python train.py --arch="wavenet" --model="CTC audio transcriber" --dataset="read English sentences (LibriTTS-R)" --train_examples=15625 --gain_aug_db=10 --time_shift_ms=50 --n_mels=80 --hop_length=160 --input="mfcc" --spec_augment=false --win_length=400 --tokenizer="char" --vocab_size=32 --norm="batchnorm" --depths=[14] --kernel_size=3 --stem="single" --widths=[128] --init="lecun_normal" --residual_init="none" --optimizer="soap" --beta2=0.95 --learning_rate=0.0022 --beta1=0.9 --shampoo_beta=0.95 --eps=1e-08 --precondition_frequency=16 --max_precond_dim=512 --merge_dims=false --one_sided=false --adamw_lr_other_params=0.0018 --max_grad_norm=0.5 --max_steps=6100 --batch_size=384 --epochs=149.9 --lr_schedule="cosine" --final_lr_fraction=0 --warmup_steps=300 --weight_decay=0.1 --adamw_weight_decay_other_params=0.05
Rows from block 3 of a small CTC audio transcriber, named by matrix and row number. Rows with one number belong to one channel. Each number is 500 + 25 x the weight over its row's rms, rounded and kept within 0 to 999. All counts start at 0. Numbers have three digits each.
Before each channel's rows are labels from the 100 clips, of 14848, where the channel reaches its largest size: "responds to" is what is common among them; "loudest band" is the band of the loudest frequency at the time of the peak. Only what is clearly more common there than usual is listed. The data: read English sentences (LibriTTS-R). In brackets: how many of the 100.
# filt: filter width-3 conv, dilation 8 (model.blocks.3.filt.weight, 128x128x3, each kernel summed), inputs 0-127
# gate: gate width-3 conv, dilation 8 (model.blocks.3.gate.weight, 128x128x3, each kernel summed), inputs 0-127
# out: residual pointwise conv (model.blocks.3.out.weight, 128x128x1, transposed), outputs 0-127

responds to: voice: female (92); the word "was" (46)
loudest band: 250 to 500 Hz (35)
filt.23:492465514492485471531503496487540531534496490453506513488514472472502545461482481493491498515489539501504537492482489492464463480500477505530531507508516482514515496497444523514528508494475448455479485487483462476542512511503497450512524503510506506547488495490494491491461481524471464489489517491542530440495478541565518498506523500509513439518505472484462457521552470495514489491508
gate.23:525509494521486468472446467509507468494466526473483508458479529536514509480484538512493475554552533493507526519531474509520487500538492528509531538518488483499494480497499543519460456485480471514500510522507505500487504530479500534537473511489493542473468534511534478452529532500478514499517506489524453499490522440471454507505507497450505503522551537504486512495505541498491501524477
out.23:508517486502483511481515499565522507481505474536509532534489507477485475538460490466512533486500506479530517502477542532507498495497479523480474444477500476489527501553504482468500451452539473500524471493478541511482463488491512564502548535488489483514485459529490474508473512511492503514497476468495492522517536504497462513524485487483472480498519427497519546513484538487474500525489

responds to: voice: female (92)
loudest band: 250 to 500 Hz (32)
filt.17:482466523517487510481517518484498473492505519463473492456497484495487473448460523482501492539460523542506513474510501494558488537525560492507450489500514513536489490517518499523491497547515534488524492491527482547511463507499479523465514540503508528473478509505479482470489485490466469537466458535514505534498507488544494518453525512506501521495497547481566499516455519474489505484493
gate.17:469490494512521501493485518484516474507518455520519489490500509475524482530510515465539509505514474468493513527497474505463458486464483495479540556480513517457500472501492508535478477449496512531497535528487536501466526464500473505508557522496455509522501473478490508553534488516486525517540502475539493498491526513549474482500487499530439524515495503511538476460466519526544526509534
out.17:500494520492511488504510526518482491534501481490493484465539501476465467496538502564483483459490493515533498511517518528462431470541529498455489493490513461504519513489468473492515508499499503477508493501521509475431499492536497549473499517541503507503490468446479503508477479497553494499534524483517467536484538519464519498512491524544531524521547506507496517465510529520514507523551

responds to: voice: female (88)
loudest band: 250 to 500 Hz (42)
filt.49:522519505453469472473505528495487494528445497513493466509525488485519477505528532503484467551510502484529492483467534509521524493522546487514487489513553481500551515471462504521526517492474519512508497506550528485491526480483486471542501511473489526491504411469484542536464516494485501481466506454526494484509477491459462487487462478484470513522493499480535521536517492518489502501524
gate.49:517473499556478474447478488515481504503495508456492454518488488514492529499482469487503467507549500500496523495524504516541495513528477487500500493498534481555523474500515522574488500493510486521508504531483521529473526475442508470451481543539504496509501476507473475492512517485536545498517525512538463512544499463530455529505466494461478486511491480519516530510524501537521516500464
out.49:493461533518500482505517489462497495475504473508514505507471540518493496467501479520483487458513540486478536520498486520463466528496497511510517500506441511504457493504519504476518524467478504514500518514495457501513469510495497482489526491561514479505460493482522499490485534470528538539482506567519554550451488461452524538485488497497504497492495523514447482495477537491474494529442

responds to: voice: male (74)
loudest band: 250 to 500 Hz (57)
filt.61:557491539509495525491461491469497496516530507453460461493512520513530512497477494505484472509462551508511513553476476496464506480500492503488518538499477446534521535533499472526502479474513456501509524505552549490527479548447549505475532459496499507517461455495482531505524514504474516484502528498496485505510495516496463510492493529500503512509476532501500540518523476512537538490467
gate.61:501514483487517522486501525537486488509507482465489465487486542528495496487510511526545514507469477527527519535535490507548514511495505496502467527497502459533490444507432534509486494510516488489548462528499497467455517514482494513484488527496545491479554487533504486485499437527499492524504487506534456483462499515486496522460514500490500433498513505494472534495563508514463521526507
out.61:517517513500461472491514488509519476517471473499484513464500491454529448507485496530495511459491497508504435486533487479477466483514484462487469478488470539508511459498475486454492480507486465512475515480500488559478472477492504551483506476489508498511498531501456496513518508522489426506487490489487512526472462460495433550492519485478497499511528515487455547512508479468479507524510

responds to: voice: female (79)
loudest band: 250 to 500 Hz (42)
filt.99:449492502505486472488505491547528510506494495489491515482511451504537520496508472513521508488517488508503476531521500497530523515473508492518503463470456521553492478500500494528494482463517492433527491460486526504523502480512466482521530531517510492493487434515462464499522508497529541509540502559500501522516469494508475501501541480483436478451496554520480519518506498514485552540507
gate.99:517469491549475459512536478494538481516559476475482508463439491522487519452501490524523536550489516484490493526536497490473529506509517474496461466508541461548541504470536511447506525497513487516504463499484499504503501503447501484480484517474482478483480500489519502511529456520512517541478504484524485492481514452474503529486517517506466512506521521496486459488560522521492489505511
out.99:470541471475494516512481511449459508489514466515530481523509485470488463482497464501495493514505500481537531493506529528534526490528526478536490512560507485494487483510517507509518524497489507498485534481524503526444476507481499517492500518453490540474527505444486500512522468501443480487467480484488465461533530490439506492507470490508475491537473503496506515540447455516555516493506

responds to: voice: male (83)
loudest band: 2000 to 4000 Hz (42)
filt.22:469511505503547519463524511502489478528463484482484484477510497497525534488521458474504512507503503534519528480503459514484486502518500536505471467501515496535521536493510492473439484501480488476524517502534515551468499547471471474510530503525506498511495476495554452517493540497548553503506464492508487523515502529537464456490508508525528444526486462533509540517536497472508502534482
gate.22:501514559492476505510525546506559473516512482497525522509521501524492453477519492491541487501495500520512494520537502532470464492459502476493482513483459504529486501458504492499450492500498489499512516474526506485464528513490505499491523527508541459508461494484485470448507492448540503516504552459472480515507484489507569476497507481479522479523563520498490518467504496525530511502442
out.22:525477498469483491538461481532513455478485510472542478498492447466502464462471474461533508488513488429508506537498481474528503501457485496511524484507499484517518504516491499540529463479499519519463526521502494531527551470479513481485525496495462485480528495530505546499520509507473465512529516489524480489486470482485517508526480466505518532456485468467522507524521561468472480491510

responds to: voice: male (80)
loudest band: 250 to 500 Hz (46); 500 to 1000 Hz (29)
filt.55:485496486496559487499524500531544520534445561518500479518485509477493464448494510506483472524477476541494474497483480526497512514499502474519497514489478514497509464497489490447456516523464466496495492516530472462510508468510480526490480490485509527520476503470511527478494482490505511487442571489501537533483491484435553522522514470504479517483525526482484495505483523513531497506548
gate.55:512499482498510487486471480510555492507513478450472530504498494500458489492523509489511501487476547527498523528544484534514474534451525543464524508504490467463502476528510512497502520477508481492526497489515510515509477456489462496486495504459483504472555534478482507490520529546502481576477500467506513505459486492509479540483506480516515491466526509534571526470503538535520517511530
out.55:529487505534461498475522481518452461553489504499528520506490496531512521514520520487487500496510533524512494486466526546492515499494506521535506530516495509525512495484523481472513502534435512518482511494465529529501510481497501484504577464479484487473506499548503490484533487467552499496479477515450503531475458474489481479480501562516491518482490492453462533539523473461462495487501

responds to: voice: female (97)
loudest band: 1000 to 2000 Hz (42)
filt.48:486531481464501537485525537509501492541534468467515484478492473515448513461509547523496491563441477476529496522512460513466498541485483486494514476475536472531513513538511459532510514507542492526514501525480497524450485471529495549529461507530481501505512477520504527517488531509503505497496478495501533465511498479506485483431516518504446509489469477501482470489494492491516491518497
gate.48:537505494543513519505502461462521459487482530485474462523476491453503514518480518530564514445503493483525574450500444497490512478526495495498503488494522484500502501460507503505533485502510492504498494429456523493501540499492476462496533503477552505531473489476521463487504471514501486501467528555523465496489498517477512479492502503517521474506521508511492468501538517509518510465473
out.48:490472496535470543502457532477521522516500508514462499481514508450484488513490511498511472496546514469522509520519515513503441453495480506497546482475460570508545494463498491463475488551506512487465476505509480503506484539464508508483460479502538512506505493516530425499527506488501514514525498526525525482515520516521484489488497540507480481522500524481507580493517483515501468506492

responds to: voice: male (84)
loudest band: 250 to 500 Hz (29)
filt.36:500490458530528516454473522491463448548481478527517469506498491517496547502533482496521447539517533503471453477490475499514477480501495478528525454504498526447521460475553485490473518526514484490481482461544535528480528521523497493519492479542486460445469492505527494495492516530508542524497498513524508479450510521467526487503494495503471519525529484485504494497496535498510505493510
gate.36:535517504503548511538534449529514529487490500459506562500506485506484487507513509490512522497583503540543522530488515450482493508497450507508518503534523497472475482486506520534500489501528484525495497498518540458474479495473450521461495531510459523489502520467484496478500487496502494504550474457523487521458519481503482527490465465494524534472491491536514527506496487539501499504540
out.36:502509541481489489489538533509539523460481414528504526503521497504511498491465490484473494504485522509509498475552509534495508491479501473482509509460486460556487506459473547503515482472487494514479535498508513499497472490512476513480481514495489509487530528511479516572511475494552453497531509516497470461520504495508496498503537521557473452499461510558506527471478481496488490515512

responds to: voice: female (88)
loudest band: 250 to 500 Hz (29)
filt.93:497479515482443483492527472511543509471456514499494560535511531528502531507511507472513473473521502483459490504525475483508526467485537473540499536513489515526511511503473516487445518525506488492526501499486502484514547444530526487525510547490484479571465492521490492455486513489489512520466488500486477464516500511504489502564505488469498494488535536459508508496538500492480518473542
gate.93:499545476497524497470499522511502529474500523486488470532441526517526473506517477488545480530523483459536554514518483496494509469513509482518502478507502470544532497529468496511547536472510487514481560487503524528489507477448534455531472495555487483500556500484513446492459526514491505509503539509538457503504507544492511513492477506519469485509506509474514485469472494499503492526490
out.93:494474487501462520455442464503499513525504504478477499487516461482498508466512494533500510544509513459517474515508485489474463518453502538452481502498506529491521503509482475472478538474508507510504515476537467533500459509498484491508539505493503499490517505494486551555498495493490530521541480482456497508523499520492465475514516505512473456505511484503465549471474503560422503479465

responds to: voice: male (88)
loudest band: 4000 to 8000 Hz (45)
filt.110:495486464474499498483480513478484517502501544521541523496493484554476500498502485515494477500449526510495502521484488492490524490502463561514498494496513511501492474481536482540523477476502545481509499493507521499471439476504551477531517507546508501498518476535563530506478461496495510466508493464487479495502519458536535515555509502510522475524483544428489511504520534508454488468520
gate.110:491494512498510492497422503527471442513461483459483474504497512518508497449507489477548513480456529505531510464520548508539514514467478474471488491483520511475530540508505515518427512512526565500496489486476448545484493519513512506515476489491519493471460512479458501480505516506495480491514496483507509502511494524530472507496535520504479521480509548530537510469484490497515476462519
out.110:516515521481497514519504495504551491524458467525478523498472481488510504503508517517500522485535570509485501497518509495470484474501511490506470519476464502483425510509538497473475528467521474487502491523558506489506487517504498525517523496526497502478546529521532455486529523514551529519503504507532516554554497491485506446516494485476515514534484511535517451534507470483484509561489

responds to: voice: female (100)
loudest band: 250 to 500 Hz (61)
filt.121:512510485492481490464464457514493438487497510485507483485534495474484465467465488456512481478488522498507491504521501551477486546496510508488500473528485486539509516501486469484515474540565521514501502484527511484471482480477488508482462490500423501580434478528503490502507521502474514491479480514497536539484473495496499501570515473489507514460494496517509491481490516475487478499475
gate.121:499559499539488493480527474488570480517558493503533505490514506525544518516513478487499478510525492517500472523520527506468498523511477462515533498473482488492494512503500450494501491492480504516477470476519455574503508537501509473528523458471496497479503526510465474523506503499506468518522493474485444521482493523518501556503519465506469502473525512491454508480550505548499532502540
out.121:507523483577479501503488519531498507495540490499504529416516466465505534492491512518492507481504514483469500471523492562519523512483510469501515469510505536502470507500510509460485532525501493533527474507528479535467520495472536529469457479495480508484515478489472499491517496522479500511524510515513505527454492575533529537500493509461524514477475484488504491519536471523458523519466

responds to: voice: male (82)
loudest band: 250 to 500 Hz (46)
filt.11:530519526447521491525490456499504471456490517533510495502476530523490518506482536464506525523441496496484488484450496492482519453494528531505520458553483532501475511494503448503519526488499557490518544476508517449478474480510494482500529488500513466493506510474509455519496462493481486532506470512535496494548472467546473506488451511460544515483489505514477505497488485501464498498486
gate.11:511530503536577482491556478471503496518520516487478481494484539477489470498469539505551455492458491493535509506529476491505501487534488527428499507537499530529478531474500482464466499488447502476512512535552511491476490503482519495516492541454519497537527475493498521525499501475516520488534491484470513494495504496472529516486501523492534521464479472507534503523498499513548527517514
out.11:498508508495512514491507492493529541455569525450490485515474521491476510527481503533506547509526501465486536528491492527464472455467508457494508500454485455534498474490509491498497474461513463507508485521536493512475497527498473479525463507426493518443525509526489515502538553515495473481514502508484483490530516523481468471492478501506462481519446502494478517507471525478500508528510

responds to: voice: male (86)
loudest band: 1000 to 2000 Hz (38)
filt.113:458542533515501508469493499486515514502470484520499472513510535499520520483469486475530470463528510496496540508531514512509507522540505540501489494445479456484484510522484501490469475547432496511504505485539518531486476531450501509545479513507499520511517492494503527462516500442510545472505522491503532517488515537559538445523491494500487480538517499529477494545505525510472515477484
gate.113:487517518501511502447533507480531514526461532488465509525500497473492520477474527505531529516478507508505523489519525516491475524526511531437549523499516520462475500502481487502519470485477434529529490469499502553513507476476526505519474475447519489506489527481506517558485506477530452552496488498503489455465523469518543534496533503484495479493529496496475502483475453471510508527517
out.113:528509529504529496532475503529474536482499499493533502461531485520445490470513492483539491500538493510501513500496495464531527454496516497488497486491502491527526476503564495479520466482531501467503496501514524500513467434531533501469466511511518431498488528527503484494474480488469462494479482506469502534551493502515479535519484491487508517518481558540517458465524467475530524490468

responds to: voice: female (87)
loudest band: 250 to 500 Hz (29)
filt.63:501478511517527501468479553515481553481526462494502542514471508503487542483494503443499460482499459534500519435507496493531548503550530517485491496525498481543483471501496449511555447475483488514494493506501538480495484497498511522502508492473517531513468506517468544519468467505517504533482511497485539516484456509493483457501502475492525489505503475467479468503524529526472468481493
gate.63:522476511494515505466481454550480440515490491521498488520479477548530499529543494493523465528501510516497474501509502498434510489525544487480499489490462472524504515449507533474433535523529481547507505517484492515513492482526489499524498473529499496500497478506508490497525468506491491534463481544511469512569471491528525481485513517525476539514483486503489517536455523541494481515503
out.63:506527516498551487512467517515487501518519517511490491496497520520564509489567504508527489493504488450483524538494470492510478527469514503502550509555502492494464487508516494472525531491509541496491501480463497482533542430514478461552495492494481481504524471463483464472502555515505528521517493533486483501497489470515488524498517516510494487446482484461499503452527498493524470549504

responds to: voice: female (87)
loudest band: 250 to 500 Hz (35)
filt.53:480523547474482450464497495487509470492490504506459483511493524492561496530564525542471532487511536467471488473488478498507531493480524545479472465503477506523519454448514491473482511491477501545478493478507507468525482464467519497512502510530517480492521504546474492497521500444510505459518485485507533500475524485552512536518472493508482510526492487526463522518527483517483500540477
gate.53:497515551484480486482482515509538456514531508543525536493537497490531491529494500492507510498499504496494523510508508522505508497479523519479502531533499533443539485479503557445461547532502507493482516516531515463507493507445506521509499499486515448496484475507516502452501449519512529488501538502503472459506468527501493485485504538544510497477503489546517449505506548496540500532454
out.53:513503558493496473450495491503518504514481493528481501525492504488536511474529463496523470575512480506526487553522486476510482523488509487575485481483484469494518478532535478500498470457475492497525488502515529500488449471507488500532474460499445480475528495485520506502521465497498551492491534464502539519508487481521537446494529466522504521465499523521495502472536481482505496493476

responds to: voice: male (90)
loudest band: 2000 to 4000 Hz (40)
filt.107:510485517508490575498502499463520513517469466489493528515476536502534516507523530483480471506501515511462484479478484489516522441487507535509500489488514496454488527499478533517535457464495547494486494498528541511490508513518517467514471488547484482479479463470492475503467506527534498508520534538504476516474472470509517468521516505484524497491490460471482510531519561547481471508435
gate.107:521477497521506530490485541504483505489541481504451501510480465490511477468520531511543461523509506519512508498512482504513509498484512496456479542511511493510528469496505507509513464519513511509468489491450551504529508536545520515469509503457467520481459496520490510481464513506507490504501484480472504510520474540510455414457552502483506442427525498500501517526498472506536493512510
out.107:499486510507504512496455504516541496466528522481510485530463511517483514518479504520517518526516503483519501511511511514523498466478515533506531491468478489484496499492512527479502459511517460481546479543520500479469504540479489483508477472543458462491482553550503500488493496542506513467480515549477442550510481524489518498474459573522487521478508522526517501501537526517538552487467

responds to: voice: male (83)
loudest band: 4000 to 8000 Hz (49)
filt.127:520436522472522490502464511501504507535489531509550465477478496466524490533460479448514469506533512478453471500519494449480512481480479475451505486513518498506506466544491486464542475497511503523518516517540507490517511525526499485510494472477475467482522501470467467454479537522503519469510511475474547525557514485466548510500511479511535501494468508477485483477496516477491474507511
gate.127:481541496482495509510521496475515540468474471456464511509509524533535499458472546497509490494502462523488501453505421504493525494502466502480535509510493516532529493505531542492474506443486484510537482534506504494446478457501528505514502519529492504442483521502463489477502522496499493533532504508532486527484473552530479512485533529516530469530499478501498484475496509460468468501494
out.127:467515486452532513451540548497550479483514505477495470488496445534521488516504541489497472496486505528497499543496510487489528513478471507491475547458484503508487483501523531488490491480466518493531514508485444482507543505525466508471497467525516505462496495495470518494518509482513462532505519492556474509514466509487492493495543502549475503493498504494446480485501442504508561463484

responds to: voice: female (79)
loudest band: 250 to 500 Hz (32); 500 to 1000 Hz (31)
filt.27:480498485535459504492486489493515511498443534465526445511499497510507532456505515494502476467480467539444493526489484490492488515532523501469477520496487522511531484534504495521494516491536535512516478525504496492480471514465531495511477485503474484523469555500484489503436471468504529509517494478490533493512537469563534508533514461478515520467448501470509519476506489461460516470525
gate.27:490520488499485513485486481477492509523499525492486497537497507507484505533568516467498523507502487556522478514481507501504572488482444505525493498536485495491473498482487492484502462528467512507462512470516505503517539483459500485520532513520530480530504523504511494487458556487482493512552458507502465469497497467551485460483480525543489516457502508506502555507530486543501548523541
out.27:489499513482472492477454473461450503488505474524480502494479447512522483515502523506461509483529528468495491482528460465511530475463487471524510512533457512448513526476504510534470505475506473521478484485512478510504518501485529510454476480516511507473543515471492498509536480478517477471452471520525475468515523467472482563514492533494511473486511493508514527522484568527478486522462

responds to: voice: female (89)
loudest band: 4000 to 8000 Hz (36)
filt.78:505482489470511467506488509526510536471517491501476545519533508522547484502473495554524487471498470492488504506510489468410477511525517491537502507484518504519522485538482488502514499538546483483500502472507517491428534518495485474450497473543508502493481500539488484454463513500528489521494533515522517532513528503507518486459482532514480555524479523491490505497481455500516485473454
gate.78:496431540491476488468513484467537520480550497530476512531510505495515485527522515496469491500475513558527498478491528514482482484501504482503531507495527529519505465490531518513485516482528558499467513536484509496544437486489467492492515468516528490495495475538512494499455528505498476521528485475479440528482523435476517492528496447493477514505489500494520504468540517491534515513481
out.78:490515517490546509533500537512515525534517534463536520485513470502476508505515488464498548518503536515524499496511507488557545495486523500488475528487489515468506513480485462532505587485474567518541494504523551458473514494461551498561514519490534499483489511499496525509476517514488515452537491501466498497495498460496524484510486507479468506508532527499535497490509495514497473506505

responds to: voice: female (82)
loudest band: 4000 to 8000 Hz (36)
filt.103:476492434474482511554497504484484526490531493459529455480541534507491469476526501557487451462498503450491502515481490514514486544463511546508501506513515504494497478511508494488476528536499490482481499478490522513512493531494552494462542510479473463494500480501499549483473480519469498554496469523491474444490459526490486516502496512486493506476536508454499465536501521491496498503540
gate.103:509505499484512479445484506508474513510518471510530526515497538543499517503479486505477469469529509469506535494479487499493496526553487525544526492509479535473490480497478511475512506465506482473509491475549546533467445496471509512489481535479445477521471520511495519489456481510508505519511523486510500511470522519508551527487518514461508482465511523470533500453457507573499488456527
out.103:479510532509479516453549504548507531474495483525475492507478443467477479498544513508493502506514495468512473492515530540537469518496570532483494502456517472480537492479487525508480476492503475499535533547476487518548497459507477499508497465498522508521494491481462535524474519480514536456513475491477524506511520514501477452496472486492531494487476477483515477531543520464542505519499

responds to: voice: male (79)
loudest band: 500 to 1000 Hz (56)
filt.85:515490463520484456506506479442506487494495483459512529511456535527522455492534464513457531515494541480500488473498484487508510519464470467488515519530483479442483492495513511523471488501512455511504547499503462493513514540540494503529453521462523505462467509474500518509494517494502504489524486506494472498483530509518509440527544480502459503512457546530522504457505492508464490524472
gate.85:509424509489490532531518526478477492485532487445498523498508534544496442529542513491504501571444512493537535504497500514499497525517500548507523485493482515495452524466537513506493499504507450484494502462492501474463443511467530498478469483483498495487522503490502537466495492522458515533500528520510457480481512477491482519490498529509498521479468480471477493508505472483501514466478
out.85:498491459498526510483509547508494470477525496465509519524505525481490516501488511454492503520504444503493521500494516488489524539467523466497514517535541529440534474492508518488530507453522519498473456451493498507498495496496510492496491479504556503502510521538511469549498441464518487468509482486487498517531563528496483470484488456510532498548486523502469430489530508489491485486491

responds to: voice: female (89); the word "said" (48)
loudest band: 4000 to 8000 Hz (76)
filt.77:536518510495528485462524516498510460518531505477486514495490467549497495534501514526475475490499508515501447463486518486502518543486485520502512459494446543461483521498517510497528475502459494474532523487511542518528471497525507520550516451526503500476549471474466510461508528511485518509496511451513518521490529539534495492453479468524488501490486498439491485500523474445485518526496
gate.77:504520503499502542461541502472494519528478455500481519484505540540565483498491527525500463490479508494500512485524464518526485463488478484529491477516498496485515489505545509487473523514493543544437536463486500509515506499485475497519463488527480512487500479489549495518503465531513461498526539484517499554497507524554527516527478503483477469507495542476518469519546534505530454515503
out.77:459458473497495484520477521480470524492550492478548464486492506472456524456511477528515512496466495500456532499466551493528490453463480472484500534549514505505525539504478481538478529494474457474498499521513492486446519548545476533515534481512472522499470513516527485476502473501521502503541508515472491498514477495516498476480517450497536474492500515484501494523507541521509512521527

responds to: voice: male (92)
loudest band: 500 to 1000 Hz (45)
filt.106:514509468475514552487465534542518504502499528512497488527434546462528493467534479529498554469529462482509504531511547470481499509506484454496530491484517490491508491510468470453509493529522497497489525546480508509505528506449505461518493484505509545495454467534501519542520511499494477480470477484522504480496484498536495541473515494486525497446522501511494471501530514492496544526484
gate.106:500488434524524514483516522507479460536527486477483513468480523522474527460502453458499546481509519519530521533491511499553503511425482498530534525521498490540513478524476533504497488532485478484521475527543484503485490511512511478517478482519466539502514511507523517497483485508519465514514469485474488537512506538520502479483489543570502453472522502518502508491532516514504520505541
out.106:455541524523515503501528508544480497471477481509540508520437473517518511516512490504473493504535492512430479477506463476459477490445480470502511517492470525526505500484501542501438533485520507516509478462501506520527479536511460542505546506503484499473502536502497472471481471474520485500495486463503504530514528514469488509533493544528495512497498498525517508573478487475496500520473