From a checkpoint of a small CTC audio transcriber.
Model: 1.67M parameters, mfcc input, arch wavenet, widths [128].
Rows from block 6 of a small CTC audio transcriber, named by matrix and row number. Rows with one number belong to one channel. Each number is 128 + 32 x the weight over its row's rms, rounded and kept within 0 to 255. All counts start at 0. Numbers have three digits each. After the name is the row's rms in percent of the matrix's.
After each channel's rows are labels from the 100 clips, of 14848, where the channel reaches its largest size: "strongest on" is what is common among them; "loudest band" is the band of the loudest frequency at the time of the peak. Only what is clearly more common there than usual is listed. The data: read English sentences (LibriTTS-R). In brackets: how many of the 100, against the usual share in percent.
# filt: filter width-3 conv, dilation 2 (model.blocks.6.filt.weight, 128x128x3, each kernel summed), inputs 19-37
# gate: gate width-3 conv, dilation 2 (model.blocks.6.gate.weight, 128x128x3, each kernel summed), inputs 19-37
# out: residual pointwise conv (model.blocks.6.out.weight, 128x128x1, transposed), outputs 19-37

filt.57 102:123103161109113095136085154122149184112148094111124105127
gate.57 102:137138130127178122093122145117163144129025139116114110129
out.57 114:115164172087133111104123074073139107107141105063167134136
strongest on: voice: female (84 vs 52.2)
loudest band: 250 to 500 Hz (29 vs 11.4)

filt.79 099:058111104097167159096189113068104085165068109104175136151
gate.79 103:124080089112078169079141103143137109173135181108102083068
out.79 084:107129182084118123118113152138096174085164176125116083170
strongest on: the word "we" (37 vs 4.8)
loudest band: 250 to 500 Hz (41 vs 11.4)

filt.93 093:170145138086108095117107094177141166155112211106156059091
gate.93 095:134125053099135166147164171127084144104162123135123085129
out.93 084:136104083112158166169149068085165168103100146129097183105
strongest on: the word "the" (76 vs 48.9); the word "that" (32 vs 13.1)
loudest band: 250 to 500 Hz (43 vs 11.4)

filt.63 095:079141057151092155183156140124157065020085146136090171164
gate.63 104:173096171172116118150103102148102121101151078111081118068
out.63 099:137138112113120199120128149139103110167118157100145112106
strongest on: voice: female (86 vs 52.2)
loudest band: 250 to 500 Hz (49 vs 11.4)

filt.121 118:195143082146145112140151207184125098065103070118109145187
gate.121 090:127110114145077165166106134152115101125081167081121073187
out.121 133:124143120141094132107072057137116137099162158122117116157
strongest on: voice: male (76 vs 47.8)
loudest band: 4000 to 8000 Hz (65 vs 5.3)

filt.29 115:141127067116115095148067148116094120120114104120067169119
gate.29 106:095127181142113152146087138162167161141113090144125132139
out.29 109:044156132113140171087089131109088104093143131211175138086
strongest on: voice: male (78 vs 47.8)
loudest band: 250 to 500 Hz (66 vs 11.4); 500 to 1000 Hz (27 vs 7)

filt.107 105:149130140142103188140156172153128137117110098123155070118
gate.107 104:101101087138101128173085119058096080133094027131143103120
out.107 107:125122143144158150135094149170132127089074168167158103089
strongest on: the word "she" (37 vs 8.6)
loudest band: 2000 to 4000 Hz (58 vs 2.5)

filt.55 102:119145111167140100145151138122126116107133155141116176128
gate.55 092:211122175045074151107162111079111096148167141152172163116
out.55 089:056136119085120073149134130096096153150140127115119111116
strongest on: voice: male (80 vs 47.8)
loudest band: 500 to 1000 Hz (32 vs 7)

filt.82 102:166125114107114193106161167091134162071097139099092152171
gate.82 091:130148157137135093162125126073156105142183168122112160177
out.82 110:165199159053119105128094160138123088142110160122091092109
strongest on: voice: male (76 vs 47.8)
loudest band: 2000 to 4000 Hz (49 vs 2.5); 4000 to 8000 Hz (31 vs 5.3)

filt.94 097:148106132083163113140175161130156168134096098144121105177
gate.94 106:087126117095110119110106140153068120162178172148151117165
out.94 099:165112144108156145190062131141153066125153161162172113105
strongest on: voice: male (82 vs 47.8)
loudest band: 250 to 500 Hz (53 vs 11.4)

filt.66 111:173157118085192143158107165093174156140102161142194118108
gate.66 106:149115127148158160121175137103112145180130133142137098114
out.66 095:151079128102110124095152127163152097163064148154115102115
strongest on: voice: female (90 vs 52.2)
loudest band: 250 to 500 Hz (42 vs 11.4); 500 to 1000 Hz (28 vs 7)

filt.65 088:102150173153140141110152121083129065150131146179107127134
gate.65 093:173192105146143129109181070089190170152148102145109104148
out.65 079:115184165141153104101092119112135174188113143115109153109
strongest on: voice: female (84 vs 52.2)
loudest band: 2000 to 4000 Hz (45 vs 2.5)

filt.50 101:137095089160118198111114076109115080152100169157124165193
gate.50 105:122163106131118080197112081129165114118160120111109111031
out.50 109:163184098081146132084121105075183142143155134135164112112
strongest on: the word "i" (51 vs 20.2)
loudest band: 500 to 1000 Hz (39 vs 7)

filt.12 094:183105125127121139096083122148097181134133070097152112177
gate.12 094:120105122132118100124172125129132135132120183111141139125
out.12 099:115112163150159138096132090115196141138170149155088171156
strongest on: voice: female (83 vs 52.2)
loudest band: 500 to 1000 Hz (28 vs 7)

filt.28 095:135106144137049147125155108086155131163152108140150124132
gate.28 102:164140135133059130200154093090102118125165134132104112103
out.28 101:120140132139124101119132133079146135150133131156104130178
strongest on: voice: female (81 vs 52.2); the word "i" (75 vs 20.2)
loudest band: 500 to 1000 Hz (30 vs 7)

filt.84 102:139133123096142142099124133135112182180128083123184179116
gate.84 120:099147108181141105148149060140121075102110135110114115145
out.84 112:162164160149115065130167141155127127115137136103122105170
strongest on: voice: female (94 vs 52.2)
loudest band: 2000 to 4000 Hz (74 vs 2.5)

filt.39 103:121153176148133111088078122118151098150114166106113171113
gate.39 102:135160098163137171135135132195120114113157125103100154218
out.39 109:096102116155162107082110133133137213113158156128180099109
strongest on: voice: female (88 vs 52.2)
loudest band: 2000 to 4000 Hz (80 vs 2.5)